Weights of a small encoder-decoder audio transcriber.
Model: log mel input, decoder width 256.
Training: 6500 steps, batches of 256.
Data: trained on short read English sentences (LibriTTS-R), 26041 training examples, 63.9 epochs.
Rows from block 2 of the text decoder, named by matrix and row number. Rows with one number belong to one attention dimension. Each number is 128 + 24 x the weight over its row's rms, rounded and kept within 0 to 255. All counts start at 0. After the name is the row's rms in percent of the matrix's.
# q: attention query, key and value (stacked) (decoder.blocks.2.attn.qkv.weight, 768x256, the q third), inputs 128-191
# k: attention query, key and value (stacked) (decoder.blocks.2.attn.qkv.weight, 768x256, the k third), inputs 128-191
q.60 095 [126 122  86 139  95 114 134 127 143 130 150  83  87 151 156 124 113 125 131 141 123 125 157 129  89 163  82 131 110 118 139 109 168 123 103  84 124 115 192  88 133 127 122 117 124 135 138  98 120 142  76 115 114 132 126 111 134 149 120 127 104  89 106 131]
q.61 089 [229  86 117 133 147 151 146 132 165 129 131 128 138 130  99 144 131 151 153 109 130 138 142 123 108  97 136 123 143 192 138 124 126 128 135 111 125 176 135 126  99 147 112 151 137 157 133 142 101  78 160 130 140 131 111 104 112 123 142  87  94  99 135 142]
q.62 095 [117 163 104  94 112 113 154 109 137 114 119 132 154 132 191 129 121 122  98 140 127 121 101 159 154 101 102 126 157 145 135 114 116 128 107 100 109 115 124 141  74 127  66 160 134 113 136 160 164 114 111 118 139 136 117 118 133 147 120 120 137 137  87 169]
q.63 096 [113 112  89  91 141 116 172  81 156 128 123  89 159 167 135 119 133 134 179 137 111 131 117 126 119 130 134 130 118 143  90 112  98 120  95  96 109 147 120  74 106 113 106 113 114 132 111 110 114 152 149 164 130 117  94 104 123 159 149 128 137 102 132 117]
q.64 094 [145 119  93 139 115 123 139 122 149 143  97 125 106 167 128 126 148 138 115 173 154 115 146 129 132 150 120 149 124 117  85 119 136 122 121 146 141 104 122 162 106 143 129 139 139 118 140 113 146 128 138 107 134 104 130 151 114 142 170 139 169 111 146 120]
q.65 096 [160 110 121 169 144 150 164 114 166 159  86  99 155 124 130 130  78 125 159  92 112 152 140 111 132 143 130 154  83 156 138 177 144 114  97 112 155 131 107 171 146 111 172 150 141 128 154 131 130 123  95 171 100 148 103 162 135 144 164 189 138 143 124 150]
q.66 097 [132 131 125 154  97 134 153 130  93 150 130 102 128 130 139 112 142 150 176 124 112  87 134 109 118 114  93 158 143  95  76 156 112 186 136  92  73 152  99 104 115 137 145 113 137 124 146 123 120 137 158 145 137 134  85 123  64 107 127 131  96 130 141 140]
q.67 096 [148 173 107 128 151 115 160 156 144 152 123 157 141 130 129 125 126 156  98 124 124 118 136 105 144  72 124 106 103  76 129 156 106 134 144  89 101  93 161 105 145 112 120 103 166 133 135 145 176  90 116 125 113 129 155 153 139 138 118 134  96 100 121 115]
q.68 100 [122 132 101 145 136 151 132 166 171 139 131 114 103 116 133 164 127 134 148  86 153  60 137 123 116 101 101  98 149 131  99 144 130 114 130 123 189  91 116 143  80 174 152 145 145 120 139 103 125 136 121 100 148  89 111 115 123  95 113 149 134 102 109 157]
q.69 103 [129 139 127 134 159  98 178  76 175 157 140 137 134  87 120 119 149 103 157 109 144 129  93 101 149 119 157 135 138 176 134 144 170 110 140 120 105 142 107 115  97 167 119 140 125 179 101 115 160  79 138 126  82 119 118 139 140 151 135 131 138 129 136 153]
q.70 097 [119 173  96 144 115 168 102 139 103  98 114 164 106 115  85 115 125 129 114 135 116 183 152 116 135 122 151 140 157 123 128  94 132  96 131 142  95  84 147 124 144 143  97  99 125 152 150 154 136 101 158 168 101 123 145 131 111 164 157 160 160 139 157 142]
q.71 097 [126 107  99 131  76 174 152 163 132 148 139  99  97 173  71 110  94 124 132 136 123 155 118 155 118 145 141 132  95 132 120 142 116 152  88 139 178  94 135 180 137 102 102 102 111 121 111  76 149 105 166 141 125 123 108 121  88 110 135 151 140 112 118 145]
q.72 098 [123 111 125 166 119 129 134  86 133 135 147 112 143 164 139 192 131  98  63 140 177 118 135 127  87 147 116 123 108 142 118 106 148 158 127 119 133 123 142 125 132 121 118 127 122 123  95 165 140 159 110 111 142 124 157 131 144 160 117 131 106 110 106 136]
q.73 096 [137 157  91 109 123 139 148 125 166 130 136  82  96 116 144 126  94 123  55 114  99 156 115 158 147 145 119 141 134 110 111 156 137 141 133 116 121 120 175 167 142 136 104  72 128 166 152 126 162 132 110  92 172 122  76 144 149 108 125 138 170 166 139 129]
q.74 100 [132 152  88 119 177 153 104 134 140 104 134 133  87 182 102 154 176 111 102 138 144 111 150 170 161 146 100 145 103 121 136 119 116 122 142  90 128 130 117 137 146 146 109 162 115 111 139 123 117 121 195 135 129 110 127  97 139 151 118 100 150 130 121 113]
q.75 102 [ 97 133 137 150 157 122 112 143 109 117 153 129 122 135 144 105 131 101 173 132 130 141 101 117 167 138 132  98 118 134 188 154 151 112 100  96 116 141  91 125 130 144  65 120 113 103 142  76  89 124 126  97 123 154 138 138  97 135 111 131 109 185 178 122]
q.76 098 [144  95 120 184 109 111 159 156  92  87  91 117 124 120 142 158 153 128 105 126 120 151 124 143 157 125 120 105 103 145 128 111 148 138 147 179 102 122 142 147 158 148 114 134 128 113 158 137 128 119 115 122  91  75 125  88 113 131 159 137  98 156 130 124]
q.77 104 [ 99 151 102 123 128 142 189 158 133 129  93 130 122 141 174 113 140 113 191 132 147 112 164 124 118 139  87 135 133 133 140 123 108  97 153  64 132 141 134 127 131 119 116 131 135 117 177 141 128 105 127 139 159 101  79 153 111 123 149 141 143 107 183 122]
q.78 093 [136 138 128 136 119 119 171 111 122 106 114 127 123 138 149 153 140 152 130 112 126  95 146  80 121 154 178  42 153 153 135 142 159 134  94 113 127 172 129 146 129 146 118 122 166 137 157 142 116 107  78  87 125  91 132 129 114  95 153  97 101 167 150 135]
q.79 091 [130 129 142  94 119 118 126 142 144 154 140 105 109 170 132 143 132 151 105 168 120 134 144 128  96  99 134 125 166 122  86 136 176 146 120 194 142  95 136 121 160 165  98 148 121 141 135 163 107 133 141 149 147 132 148 130 127 183 127 180 106 151 107 113]
q.80 101 [157 113 166 120 123 101 119 124 152 157 127 144 144 103 131 134  97 132  95 138 135 103  87 168 146 138 122 130  93  98 129 119 132 170 112 130 131 149 113 132 172 123 109 146 150 119 129 104 104 151 140 143 113 140  99 119 120 108 158 128 153 144 132 167]
q.81 107 [127 111 169 119 141 137 166 159 106  93 128 138 137 138 122  82 100 133 110 139 121 141 143 159 115 122 142  87 141 109 128 122 135 166 151 115 117 137 144 155 147 109 105 112 158 158 123 119 101 122  97 149  88 117 152  92 108 119 152 136 127 145 130 144]
q.82 102 [124 168 139 157 150 131  97 135 137 161 151 141 143 142 142 132 119 133 109  80 139 108 124 141 150 166 119 140 118 140 122  92 189 142  94 150 111 107 143 129 103 105 116 130 161 144  87 122 118 149 131 105 199  86 129 105 123 135 143 113  97 116  91 140]
q.83 098 [127  83 126 110 128 109 135 140 132 148 129 137 118  88 170 135 125 133 125 138 128 127 184  82 142  88 113 135 112 121 102 160 170 114  92 145 113 138  52 141 128 137 104 160 146 166 141 101 123 147 193 133 140 129 145 161 116 142 135 172 182 130 107 145]
q.84 097 [107 107 144 153 109 140 143 122 141 135 135 128 111 101 109 136 115 126  58 105  92 118 107 117 126 115  95 154 175 103 150 126 117 123 113 161 166 115 151 161 134 113 145  90 135 152 159 128 127 130 127 212  96 129 160 146 121 124 147 106 179 114 122 164]
q.85 096 [119  85 128 113  74 149 166 168 111 145 168 141 139 113  96  94  99 129 140  97 127 123 150  88  96 127 110 143 111 107 132 134 121  98 142 168 117  79 133  95  87 166 122 119 135 123 131 105 129 116  99 135 173 109 112 137 147 117 145 123  86 122 124 110]
q.86 103 [112  70 119 172 121 146 144 139  86 147 114 129 101 128 122 131 110  95 187 123  98 101 124 154 104 103 146 121 110 112 132 111 111 118 149 134 138 119 115 133 188 118  95 110 114 124 108 133 133 150 128 137 122 174 111 116 114 121 112 120 148 156 112 144]
q.87 092 [ 85 130 111 132  86 113 142 134 131  77 112 113  87  95 139 139 150 140 112 128 137 166 138 117  81 115 143 134 144  99 108 144  94  98 173 150 129  97 108  92 132 160 123 158 154 136 191 122  82 121  93 126 104 119 146 126 128 137 140 141 152 131  88 111]
q.88 099 [139 162 111 135 128 118 144 128 124 134  98 158 176 142 134 143 120 157 181 122 133 172 139  97  89 125 122  96 116 112 135 154 114 163 115 155 115 158 147 123 104 139 104 140 116 146  98 131 179 138 154 116 145 106 130 160  89 160 126  90 121 120 117 125]
q.89 098 [144 142 119 135 157 145 125 128 125 147 136 101  97  95 147 111  77 108 126 139 107 124 140 160 112  93 136 111 171  92 129 140 123 164 128 117 143 102 115 158 106 146 152 104  93 137 110 170  94 104 134 163 108  94 140 139 131  93 123 143  98 123 113 123]
q.90 098 [110 162 156 157 111 147  90  92 141 137 115 117  65 110 168 120 144 136 113 132 122 125  86  99 120 118 148 134 124 139 143 124  89 102 128 164 125 153 105 164  81 148 107 130 137 114 115 143 102 156 141 151 105  93 102 103 158 116 109 135 151 131 140 113]
q.91 101 [120 146 102  97 114 142 141 178 147  97 124  91 142 116 113 144  96 146 163 129 171 131 130 121 108 143 108 125 113 126 149 114 114 128 118 157 148 107 122  92  73 113 138 172 114 139 144 103 153 157  89 136 103 124 153 118 130 140  97 141 157 121 171 101]
q.92 097 [150 115 117 111  77  68 154 146 136 111 124 129 140 145 113 117  95 112 132 137 158  99 158 135 150 149 132 168 107 147 136 142 126 182 101 137 169 127 127 168 182 167 143 160 141 103 125 147 138 163 160 110 174 136 137 160  79 111 135 130 136  98 140  68]
q.93 111 [132 158  73 118 114 111 127 120 104 141 107 162 118 116 145 113 158  79 128  97 114 105 137 105 132 124 128 118 106 122 152 148 154 106 172 152  93 142 149 128 134  86 103 182 141 110  81 109 138 109 101 151 112 111 150 118 150 146 137 129 174 137 124 118]
q.94 105 [106  95  99 146 104 157 122 108 108 148 105  73 138 133 116 118 154 140 141  97 115 130 138 122 127 153 144 114 110 160 129 151 133 121 154  85 121 122 141 146 132 110  88 118 141 139 197 140 119 121 124 152 130 134 123 144 157 124  99 160 142  86 127 134]
q.95 098 [123 105 114 137  96 116 156 162 145 167 150  98 155 151 164  95 108 105 115 158  98 134  92 133 193 117 105 131  90 134 111 160 154 153 166 166 169 139 144 120 108 115 118 107 148 118 146 129 121 121 126 152 144  97  99 212 137 144  91 101 114 130 103  99]
q.96 097 [137 127 123 138 118 121  93 140 119 114  63 114 126 133 125 126 144 146 132 108 138 142 101 158 116  97 124 165 135 140 108 137 104 122 149 159 146 162 124  62 140  93 142 133 123 131  96 114 116 135 135 148 147 113 158 123 173 104 189 114 129 132  92 140]
q.97 102 [150 122  91 132 152 141  49 161 153 128 142 161 138 135 112 100 124 145 132 145 191 133  86 120 175 147 122 126 144 158 136  89 124 152 109 141 138 169 101 130 147 123 125  89 149 126 134 143 124 148 131 121 120 107 111 203 138 156 155 122 117  82 132 163]
q.98 105 [152  90 185  92 115  80 148 127 144 172  99 129 109 149 128 105 111 118 147 147 178 159 151 159 133 116 135 144 139 131 134  96 101 155 171  90 131 129  76 148 172 119 143  90  87 109 162  98 140 120 127 163 166 159 136 122 129  94 123 113 125 152 122 145]
q.99 100 [144 150 113 123 103 143 114 156 149 138 104 175 129 121 144 104 110 139 124 123 129 127  95 134 114 130  93 117 159 138 121 147 126 115 129 146 118 150 172 120 133 114 145 134 116 155 141  99 110  65 164  93 140  96 108 103 142 120 109 131 125 158 147 114]
q.100 107 [125 172 122 140 135 151 123 143 133 147 153 117 102 135 154 120 135 132 140 119 140  85  99 108 115 103 158 166 176 108 137 125 104 128 119 124 121 135 152 117 124 125  84 140 102 146 144  93 131 148 168 126 182 106 170 101 122 146 106 148 127 110 118 136]
q.101 092 [130  94 130 111 101 104 108 137 128 134 164 126 130 113  82 136 118 136 155 126 155 105 120 133 111 108 132 183 116 146 117 122 163 131 120 142 115 122 128  95 123 161 152 155 119 120 140  99 110 117 158 172 124 162 124 152 143 171 105 118 121  61 129 113]
q.102 101 [168 131 139 156 126 149 114 125 140 156 107 123 119 127 124 134 163 130 102 130 111 129 103 155 175 115 193 133 134 152 144 130 163 111 156 117 129 158 135 109 141 146 120 154 104 144 131 187 126 114 131 141 147 173 115 121  95 135 110 118 139  86 114 173]
q.103 104 [170 111  97 146 117 124 100 179  91 128 142 122 120  93 159 141 116 138 107 138 110  98 118 132 146 130 125 128  95 109 129 138  92 142 148 120 113 145  99 146 109 129 101 107 103 121 143 183 117 151 138 151 113 126 132 145 101 124 131 111 135  94 143 130]
q.104 098 [138 118 117 140 109 152  92 116 134  82 106 137 146  75  55 119 140 142 117 124 178 133 138 139 146 118 141 104  75 123 124 124 105 132  92 139 102 145  98 156 160 159 135 121 117 141 131  81 104 127 125 113 115 122 159 115 148 146  93  97  94 159  98 131]
q.105 104 [100 100  74 137 148 148 128 137  85 128 112 142 148 143 112 115 129 191 137  84 144 129 119 136  83  96 108 103 157 100 147 126 158  87 142 138 150 126 140 122 169 121 115  62 113 136 131 159 155 153 132 131 120 153 125 103 143 105 178 156 120 121 112 141]
q.106 100 [ 98 147  91 114 116 126 111 139 150 129  92  76 128 138 168  94  97 122 117 105 147 148  80 180 135 107 117 165 110 116 100 157 110 126  98 153 169 154 124 114 115  94 122 135 122 148 122 140 128 174 152 127 137 104 108 109  98 146 131 174  92  71 142 112]
q.107 096 [137 133  94 116 124 103 142 111 116 112 135 164 100 142 161 134  98 108  99 106 131 144 140 151 121 154 131 130 189 135 135 121 135 138 131 148 131 121 111 135  96 127 134 156 112 118 106 148 162 161 127 134 123 155 148 137 130 142  98 138 135 139 166 149]
q.108 097 [114  75 130 138 120 138 136  62 153 141 132 141 117 116 126 173  62 144 150  96 139 152 151 135 140 108 110 169 109  84 157 108 112 134 113 130  97  85  96  94 106 133 128 142 150 176 150 106 120 117 142 146 107 110 133 109 147 130 137 153 145 103 138 151]
q.109 104 [107 110 110 133 105 151 146 128 151 132 127 158 149 154 120 141 106 117 141 108 126 131 146 179 125 126 161 135  90 127 132 136 144 162 150 149 130 120 170 128 129 153 107 111 138  95 180 171 133  91 130 150 108 140 130 125 123 161 124 127 103 165  82 103]
q.110 101 [142 172 155 144 116 156 150 132 137  63 120 121  98 153 112 174 135 146 103 148 143  93 190 140 160 108 102 127 155 124 117 117 130 117  80 116 143 143 145 113  75 140 134 113 101 147 168  94 123 124 168 141  81 103 154 121 118 164 116 162 136 145 113 159]
q.111 103 [130 109 123 126 116 126 119 117 129 110 131 154 156 121 118 154 133 183 117 127 121 101 103 125 166 136 141 128 176 115 118 119 110 185  91 134 167 152 129  89 121 175 137 117 153 151 133 130 184 117 121 142 136 125 102  86 150 135 163 111  90 152 142 105]
k.60 094 [164 155 162 119  91 121 159  99 144 111  98 119 154 160 154 114 157 106  53 136  99 140  84 107 128 151 106 116 124 130 149 125 130 159 137 127 162 107 144 110 141  79 182 111 136  85 102 118 170 147 103 150 157 155 130 142 134 153 162 138  77 107 153 173]
k.61 090 [169 142 120 134 154  98 159 155 140 115 121 133 143 151 165 128 128 119 142 102 127 108 130 129 128 109 113 146 132 111 134 157 148 165 181 159 156 109 122 122 132 111 177 116  80  91 118 123 142 137 155 117 151 166 140 151 123 105 143 143 128 144 163 117]
k.62 101 [163 165 117 148 116 128 114 165 167 131 130  98 107  99  59 133 174 134 135 109  91 146 140 122 103 137 143 130 124 157  83 115 142 151 138 103 139 122  82 124 124 128 152 145  99 158 120  83 102 144 127 132 123 126 174 170 115  89 163 111 108 125 116 132]
k.63 091 [138 129 105 100 149 170 116 163 129 122 165 130 171 149 154 143 161 112 101 126 121 113 156  97 152 155  63  89 128 145 151 132 138 114 130 121 116 107 161 162 126 108 155  82 160 148 127  96 149 144 146 131 110 102 103 128 144 141 149 135 125 122 116 153]
k.64 094 [127 145 133 108 166 148 142 112 164 105 140  92 151 128 148 146 167 144 136 181 138 146 124 152 120 150 143 113 170 145 153 160 107 131  99 125 154  96 116 141 107 126 105 100  78 103 108 121 120 144 102 129 141 116 118  99 100 129 150  99  63 137 138 123]
k.65 101 [103 146 131 127 114  97 127 122 103 137 135 165 142 102 113 115 132 134 134 148 185 164 124 156 150 156 140 132 159 149 143  64  95 135 163 127 110 135  94 112 138 143 152 106 128 157 148 104 117 115 149  99 112 129 151 109  59  99 108 103 123 139 134 133]
k.66 100 [144 106 123 135 154 185 123 148  95 148  86 194 147 107 115 117 159 125 120 121 125 155 162 122 126 109 172 118 100 189 173  83 136 118 153 144 136 138  94 124  64 170  72 104 140 127 160  96 111 118 151 130 105 105 156 162 130 187 144 147 103 139 129 152]
k.67 091 [133 139 103 132  98 129  83 138 131 125 109 118 129 156  78 166 138 117 127 177 167 131  96 103 149 134 127 138 129 163 172  69 169 122 125 128 182 142 105 127 137 157 163 133 134 137 115  95 115  70 147 123 170 146 148 127 120 139 127 124 143 140 134 138]
k.68 096 [127 139 134 108  85 131 159 110 150 113 126 139 110 124 111  99 140 131 160 145 152 116 117 129 156 137 167 114 128 171 146 146 128 122 117 125 131 133 145 121 122 172 153 118 133 114 164 148 136  88 162  93 138 114 161  95 120 108 134 143 161 143 132 147]
k.69 094 [118 133 116 125 137 121 108 120 168 134 118 146 112 128 150 126 116 120 135 111 145 101 136  98 136 127 119 115 113 122 132 123 129 120 143 124  93  87 133 156 125 131  86 125 118 111 162 132 137 124 172  92 147  97 120 109 159  90 143  72 112 170 141 144]
k.70 097 [152 148  99 113 132 134 120 158 149 114 129 142 124 118 151 142 111 126 129  78 129 159 125 134 161 119  88 122 148 106 134 174 132 137 159  83  93 157  86 109 123  98 137 169 155 132 140 142 123 120 135 143 117  94 109 145 118 116 162 117 136 155 134  96]
k.71 096 [125 150  86 141 151 168 118 131 170  89 130 128 129 176 159 159  89 123 109 115 140 122 120 127 124  98 127 159 142 171 103 144 170 116 147  85 143  76 129 126 145 104 156 142 155 131 120 165 104 134 134 138 182 118 134 125 112 145 137 188 137 126 146 116]
k.72 095 [151 110 119 140 135 159 150 121 119 127 117 148 166 112 110 133 103  91 178 128 157 150 159 147  67 103 135 118 166 128  64 164 152  90 149 151 150 152 146 130 177  93 132 129  97 129 116 123 113 134 138  93 122 120 104 127 128 124 153 118 142 131 132 167]
k.73 100 [159 132 110 177 116  94 135 125 105 143 112 169 118 115 135 124 119  96 133 129 167 149 100 119 107 158 143 141 154 138 140 105  93 109 160  92 115 111  90 185 110 111 153 133 137 140 102 125 125 178 118 115 126 137 150 185 137 135 137 138 161 125 131 115]
k.74 097 [159 166 108 153 159  92 124 116  95 152  99 108 151 127 110 147 189  82 168 141 144 174 100 147 109 128  86 123 111 115 144 146 152 113  89 106 128 129 132 125  99 112 136 112 106 158 128 134 149 104 124 113 138 173 129 120 130 148 148 108 134 113 111 157]
k.75 097 [111  88 145 104 154 102 129 143 151 105 109 125 113 136 108 179 127  98 129 144 112 119 119 114 139 136 157 124  84  78  87 131 170 123 138 160 121 124 144 159  93 137 121 121 118 129 134 130  88 147 120 114 131 119 147 103 114 120 150  99 124 131 147 117]
k.76 094 [100 140 148 119 144 139 117 150 157 162 120 121 105 111 107 169 156 105 112 131 172 141 147 119 142 133 152 139 156 108 133 165 128 149 130 120 183 128 118 152 136 120 160  96 163 115 143 118 119  97  90  99 169 116 134 152 114 114 101 137 103 163 135 121]
k.77 102 [128 111 118 103 139  90 102 147 125 157 140  99 158 112 111 135  88 146  98  97 154 144 125 157 132  93 117 159 185  60 155 126 142 132 106 102 154 135 161 110 114 173 100  89 176 173 112 134 143 144 140 118  90 174 108 128 138 126  90 153 110 133 129 137]
k.78 094 [160 111 153 111 158 142 141 141 146  77 142 100 117 114  98 126 136 135 155 147 116  98 134 112 118 178  89 143 131 141  77  92 134  94 104 140  94 108 126 129 128 114  88 101 123 129 133 120 131 155 149 118 129 143 165 135 148 123 143 102 133  83 117 152]
k.79 088 [182 132  95 153 151 129  95 162  88 135 128 142 131 163 144 102 148 153 146 104 133  94 147 110 167 149 157 109 117 157 111 115 146 122 147  83 176 126 102 143 135 111 142  96  99 146 111 110 104  82 144 144 168 165  66  99 151 106  73 130 126 139  87 115]
k.80 097 [112  81 127 126 141 148 120 164 133 107 159 117  94 122 112 143 114 101 156  90 117 125 152 134 155 129  83 126 143 122 118 123 140 144 122 105 113 136 109  77  62 113 134 131 142 113  97 124 111 145 160  71 128  44 129 107 149 124 159 113 105  99 117 129]
k.81 101 [103 119  99 153 130 111 157 111 126 134  99 173 149 115 166 161 142 114 149 131 167 108  92 130 111 141 156 143  79 135 145 118 133 115 104 137 133 144 130  94 120 131 113 127 148 138 148 145 161 125 177 123 170 137 135 160 132 103 126 160 113 142 151  92]
k.82 100 [125 146 173 105 103 199 164 143 129 118 134 143  85 131 110 151 103 144 129 132 131 154 138 125 157 124 107 114 113 106 121 152 121 140 128 117  97 143 135 134 174 131 147 126  61  87 130 132 109 149 111  99  82 142 140 143 176 163 178  92 120 124 138 123]
k.83 094 [161  97 107 130 138 124 133 156 150 108  88 165 137 177 117  87 103 139 103 140  87 165 115 136 104 152 174  91 104  99  91 138 130 148 139 130 125 149  98  88  98 148 129 142 133 126 133 158 112 103  99  70 145 121 110 110 105 144 173 139 113 150  99 155]
k.84 093 [168 170  90  95  89 133 119  64  98 143 110 111 142 120 146 122 158 141 157 159 119 132 140 165 142 136 128 134 177 114 144 106 145 136 176  89 100 118 137 119 177 132 131 144 125 159 106 155  88 131 120 111 114 140  87 137 118 152 109 153 193  85 100 144]
k.85 096 [109 137 120 149 173 115  86 106 139 142 127  60 115 114 153 117  96 142  91 128 119 126 170 117 117 144 113 122 177 116 116 112 164 149 148  91 165 146 132 101 132 116 101 169 150  75  64 122 106 132 130 106 134 121 139 132 140 172 143 139 138 111 153 115]
k.86 100 [113 142 155 108 145 167 106 179 119 110 142  73 118 122 154 111 152 100  93 108 126 166 101 158 127 122  92 111 114 145 149 146 133 113 129 111 114 132  69 177 205 143 143 133 128 137 124 159 141 168 106  95 168  71 145  84 155 147 174 153 143 149 133  97]
k.87 095 [155 153 140 139 115 110 118 155 124 142 131 131 130 139 100 125 131 160 108 127 151  89  84 100 132 108 135  97 132 186 141  99 108 145 171 104 156  94  95 134 114 145 141 146 139 138 126 116 151  99 117 135 118 150  91 130 155 118 195 103 103 124 142 138]
k.88 093 [160 102 155 101 128 126 129 116 183 140 134 128 108 155 151 103 180 138 155 139 150 135 119 103 126 120 127 128 110 119 152 145  92 116 119  97  89  56 170 120 108 172 114 137  98 108 126 133 119 128 124 188 154 169 135 111 149 121 113  97 131  93 137 144]
k.89 091 [166 109 164 116 141  85  84 123 156 139 112 107 125 140 115 118 121 132 193 140 136 131  98 106 149 156 150 160 107 161 152  97 113 106 154 122  99 174 116 113 138 127 139 101 138 150 142  63 126 148 126 132 152 143 118  64 184 131 138  98 144 171 146 139]
k.90 098 [177 148  97 101 157 128 148 119 140 115 191 149  51 110 115 134  88  72 173 108 100 179 126 103 110 128 164 134 143 138 132 131 142 155 148 138 130 109 110 153 135 145  90 130 117 118 162 136 125 104 120 156 138 118  87 149 137 176 122 169 121 142 156  76]
k.91 093 [114 132 109 176  90 120 132  93 101 145 179 111  99 148 131 108 165 125 128 147 131 157 118 148 119 153 112  74 164 121 113 109 132 131  93 145 140 162 102 154  82 130 140 116 175  95 110 138  60 117 148 202 146 112 144 134  95  95 145 144 138 112 140 100]
k.92 102 [ 89 153 158 109 110 148 134 172 142 164 128 136 106 143 146 117 111 114  93 101 153 125 116 124 108 118 151 112 132  97 167 159 152 101 137 126 138 110 136 138  95 146 141 143 147 132 140 126 126  87 116 149 120 132 124 124 100 115  89 125 173 166 152 117]
k.93 097 [113 108 113 117 109 114 132 142 126 137 133 125 173  84  97 140 120  99 174 185  94 163 130 130 136 119 138  89  89 143 152 128 116 158 114 115 109 166  89 181 173 150 162 159 124  91 139 131 144 117 134 113 116 144 129 117 117 126 129 120 149 177 167 115]
k.94 097 [155 130 126 133 142 207 135 132 159 144 141 127  92 154 151 160 122 145 134 112 103  90  96 165  95 141 162 107 150 142 140  95 154 154 117 156 121 111 105 150 128 157 131 131 141 144 156 159 154 116 122 107 139 131  94 114 141 117 102 145 122 125 102 121]
k.95 102 [109 139 110  92 132 132 128 115 116 176 121 153 165 125  74 155 149 132 151 140 145 183 101 107 127 103 175 134 129 143 123 126 131 127 117 148 139  90  93 125 127 150 162 157 132 135 156  96 156 137 144 100 134 132 113  89 151 144 151 112 128 155  94 151]
k.96 101 [ 64 121 117 170 118 142 172 135  94 178 149 122 146 150 141  81 122 141 122 121 101 128  86  84 135 115 137 128 154 135 145 122  85 137 140 131 110 137 116 140 131 149 174  87 107 158 143 119  70 128 152 134 118  96 155 126 159 171 132 155 156 163 119 102]
k.97 101 [109 112  69 140 121 163 139  97 122 112 122 140 143 172 138 163 113 133 108 115 133 107  90 143 138 146 124 117  91 115 129 173 152 130 112 128 148 107 121 120 105 122 123 190 110 151 160 165 106 134 150  80 136 116 165  89 168 124 106 105 130 168 130 138]
k.98 111 [129 163 123 178 119 151 118 210 129 152 168 105  92 135 135 178 149 139 165 114  90  98  77 122 118 114 134 142 118 135 114 158 160 123 117 150 174 125 139 120 146 123 150 118 173 124 177 125 138  87 130 163 135  95 168 148 109 153 114 111 113 135 131 125]
k.99 100 [110 150 138 124 142 182 135 121  76 182 175 134 118 121 152 106 117 108 104 148 140 139  91 124 120 136 151 122 100 113 120 148 128 127 108 118  91 102 125 125 128 157 154 146 160 136 140 138  95 131 127 140 117 121  92 141 130 158 127 147 112 118 104 100]
k.100 098 [110 138 133 118 150 128  83 134  97 139 125  90 169  83 156  69 126 120 125 175 114 152 153  90 149 120 133 144 108 108 158 160 114 122  65 148 132 136 152 114 132 121 146 155 161  84 151 158  90 122 121 102 138 102 133 129 174 168 143  92 134 142 165 129]
k.101 100 [ 77 177 125 106  77 117 127 141 116 163 148 171 123 181  99 151 159 177 121 140 128  96 148 104 159 145 137 160 143 130  84 146 131 162 137 127  85 124 139 131 139 110 101 132 122 130 134 123 152 134  88 123 113 103 120 130 151 130 149 141  90 166 114 145]
k.102 104 [146 170  92 132 114  91 131 135 155 169 127  65 100 150 149 121 143 107 114 148  57 158 141 146 162 124 135 129 101 128 155 133 102 137 108 108 104 112 133 111 108 155 140 143 124 136 157 136 122 136 146 118 111 109 132  84 146 109 151  79 117 120  95  90]
k.103 105 [113 144  78 124 112 102 117 118 152 150  96  93 145 120 116 138 151 135 127 121 151 125 128 158 135 128 155  90  84 101 137 155 156 126 125 109 116 138 105 160 148  98 124 164 138 106  78 168 136 155 119 183  95 123 146 133 109 134 108 146 126 122 155 129]
k.104 104 [106 179  98  96 134 139 130 118 142 150 135 129 109 179 146 118 155 160 155 118 128 182 115 157 139 131 134  87 116 139 108 106 105  79 119 107 147  80 129 177 144 125 140 123 134 124 132 148 167  96 103 120 127 148 163 151 108 133 140 113 117 145 159 155]
k.105 103 [124  76 108 152  95 160 153 155 133 111  82 109 124 103 162 117  83 149 145  82  89 139 126 157 135 157 115 136 125 133 121 120 119 148 162 159 108 122  98  91 120 143 109 140  93 129 108 160 122 122  83  88 122 138 139 139 134  93 104 129 103  83 138 129]
k.106 105 [118  95 167 122  89 120  90  82 142 146 166 155 115 150 135 107 119 150 141  97 141 126 149 137 135 168 144 163 128 141 118 130 111 111 102  97 110 116 104 122 142 146 133  98 176 110 125 125 104 144  99 104  93  76 100 112 122 147 114 168 122  97 142 101]
k.107 097 [122 117 124  76  90 125 144 131  91 155 136 108 131 138 153 129  88 138 119 134 149 130 116 148 167  95 125 139 137  99 131 119 115 135 102 108 116 110 130 151  75 141 144 100 131 115 165 123 120 152 104 104  98 135 130 118 116 127 171 154  87 109  95 158]
k.108 103 [126 145 152 157 135  96 149 149 144 122  96 128 127 135 106 128 136 125 117 159 144  77  98 137 150 134 139 126 168 157 172 184 112 154 118 157 136 180 140 106  98 100 139 136  99 133 106 122 140 148 110 122  96 110 144 112 112 136 116 152 161  87 119 122]
k.109 104 [151 168 126 142 101 122 186 137 150 141 133 117  86 133 120 140 131  84 158 117 130 118 172  97  91 153 153 116 154 137 139 113 127 100 125  96 134 100 173 123 142 143 125 152 115 153  71 135 183 137 121 134 133 130 172 128 139 157 119 164  97  90 139 101]
k.110 103 [ 97  95 137 139 108 144 159 121  81 148 130 115 132 136 195 107  89 105 141 168 139 139 107 150 124 179 144 141 147 105 157  91 116  80 142  96 135  47 169 104 134 110 136 142  94 111 120 131 127 140 138 141 131  74  98 106 132 106 127 113 135 148 116 108]
k.111 100 [131 123 100 109  91 100 106 126 121  95 104  89 109 107 212 102  68 175 119  88 143 134 130 141 200 162 173 140 163 135 137 133 146 141 101 146 117 124 122 105 122 165 129 105 106 125 120 125 121 143 139 110  76 187 123 108 146 180 123  94 119 132 134 137]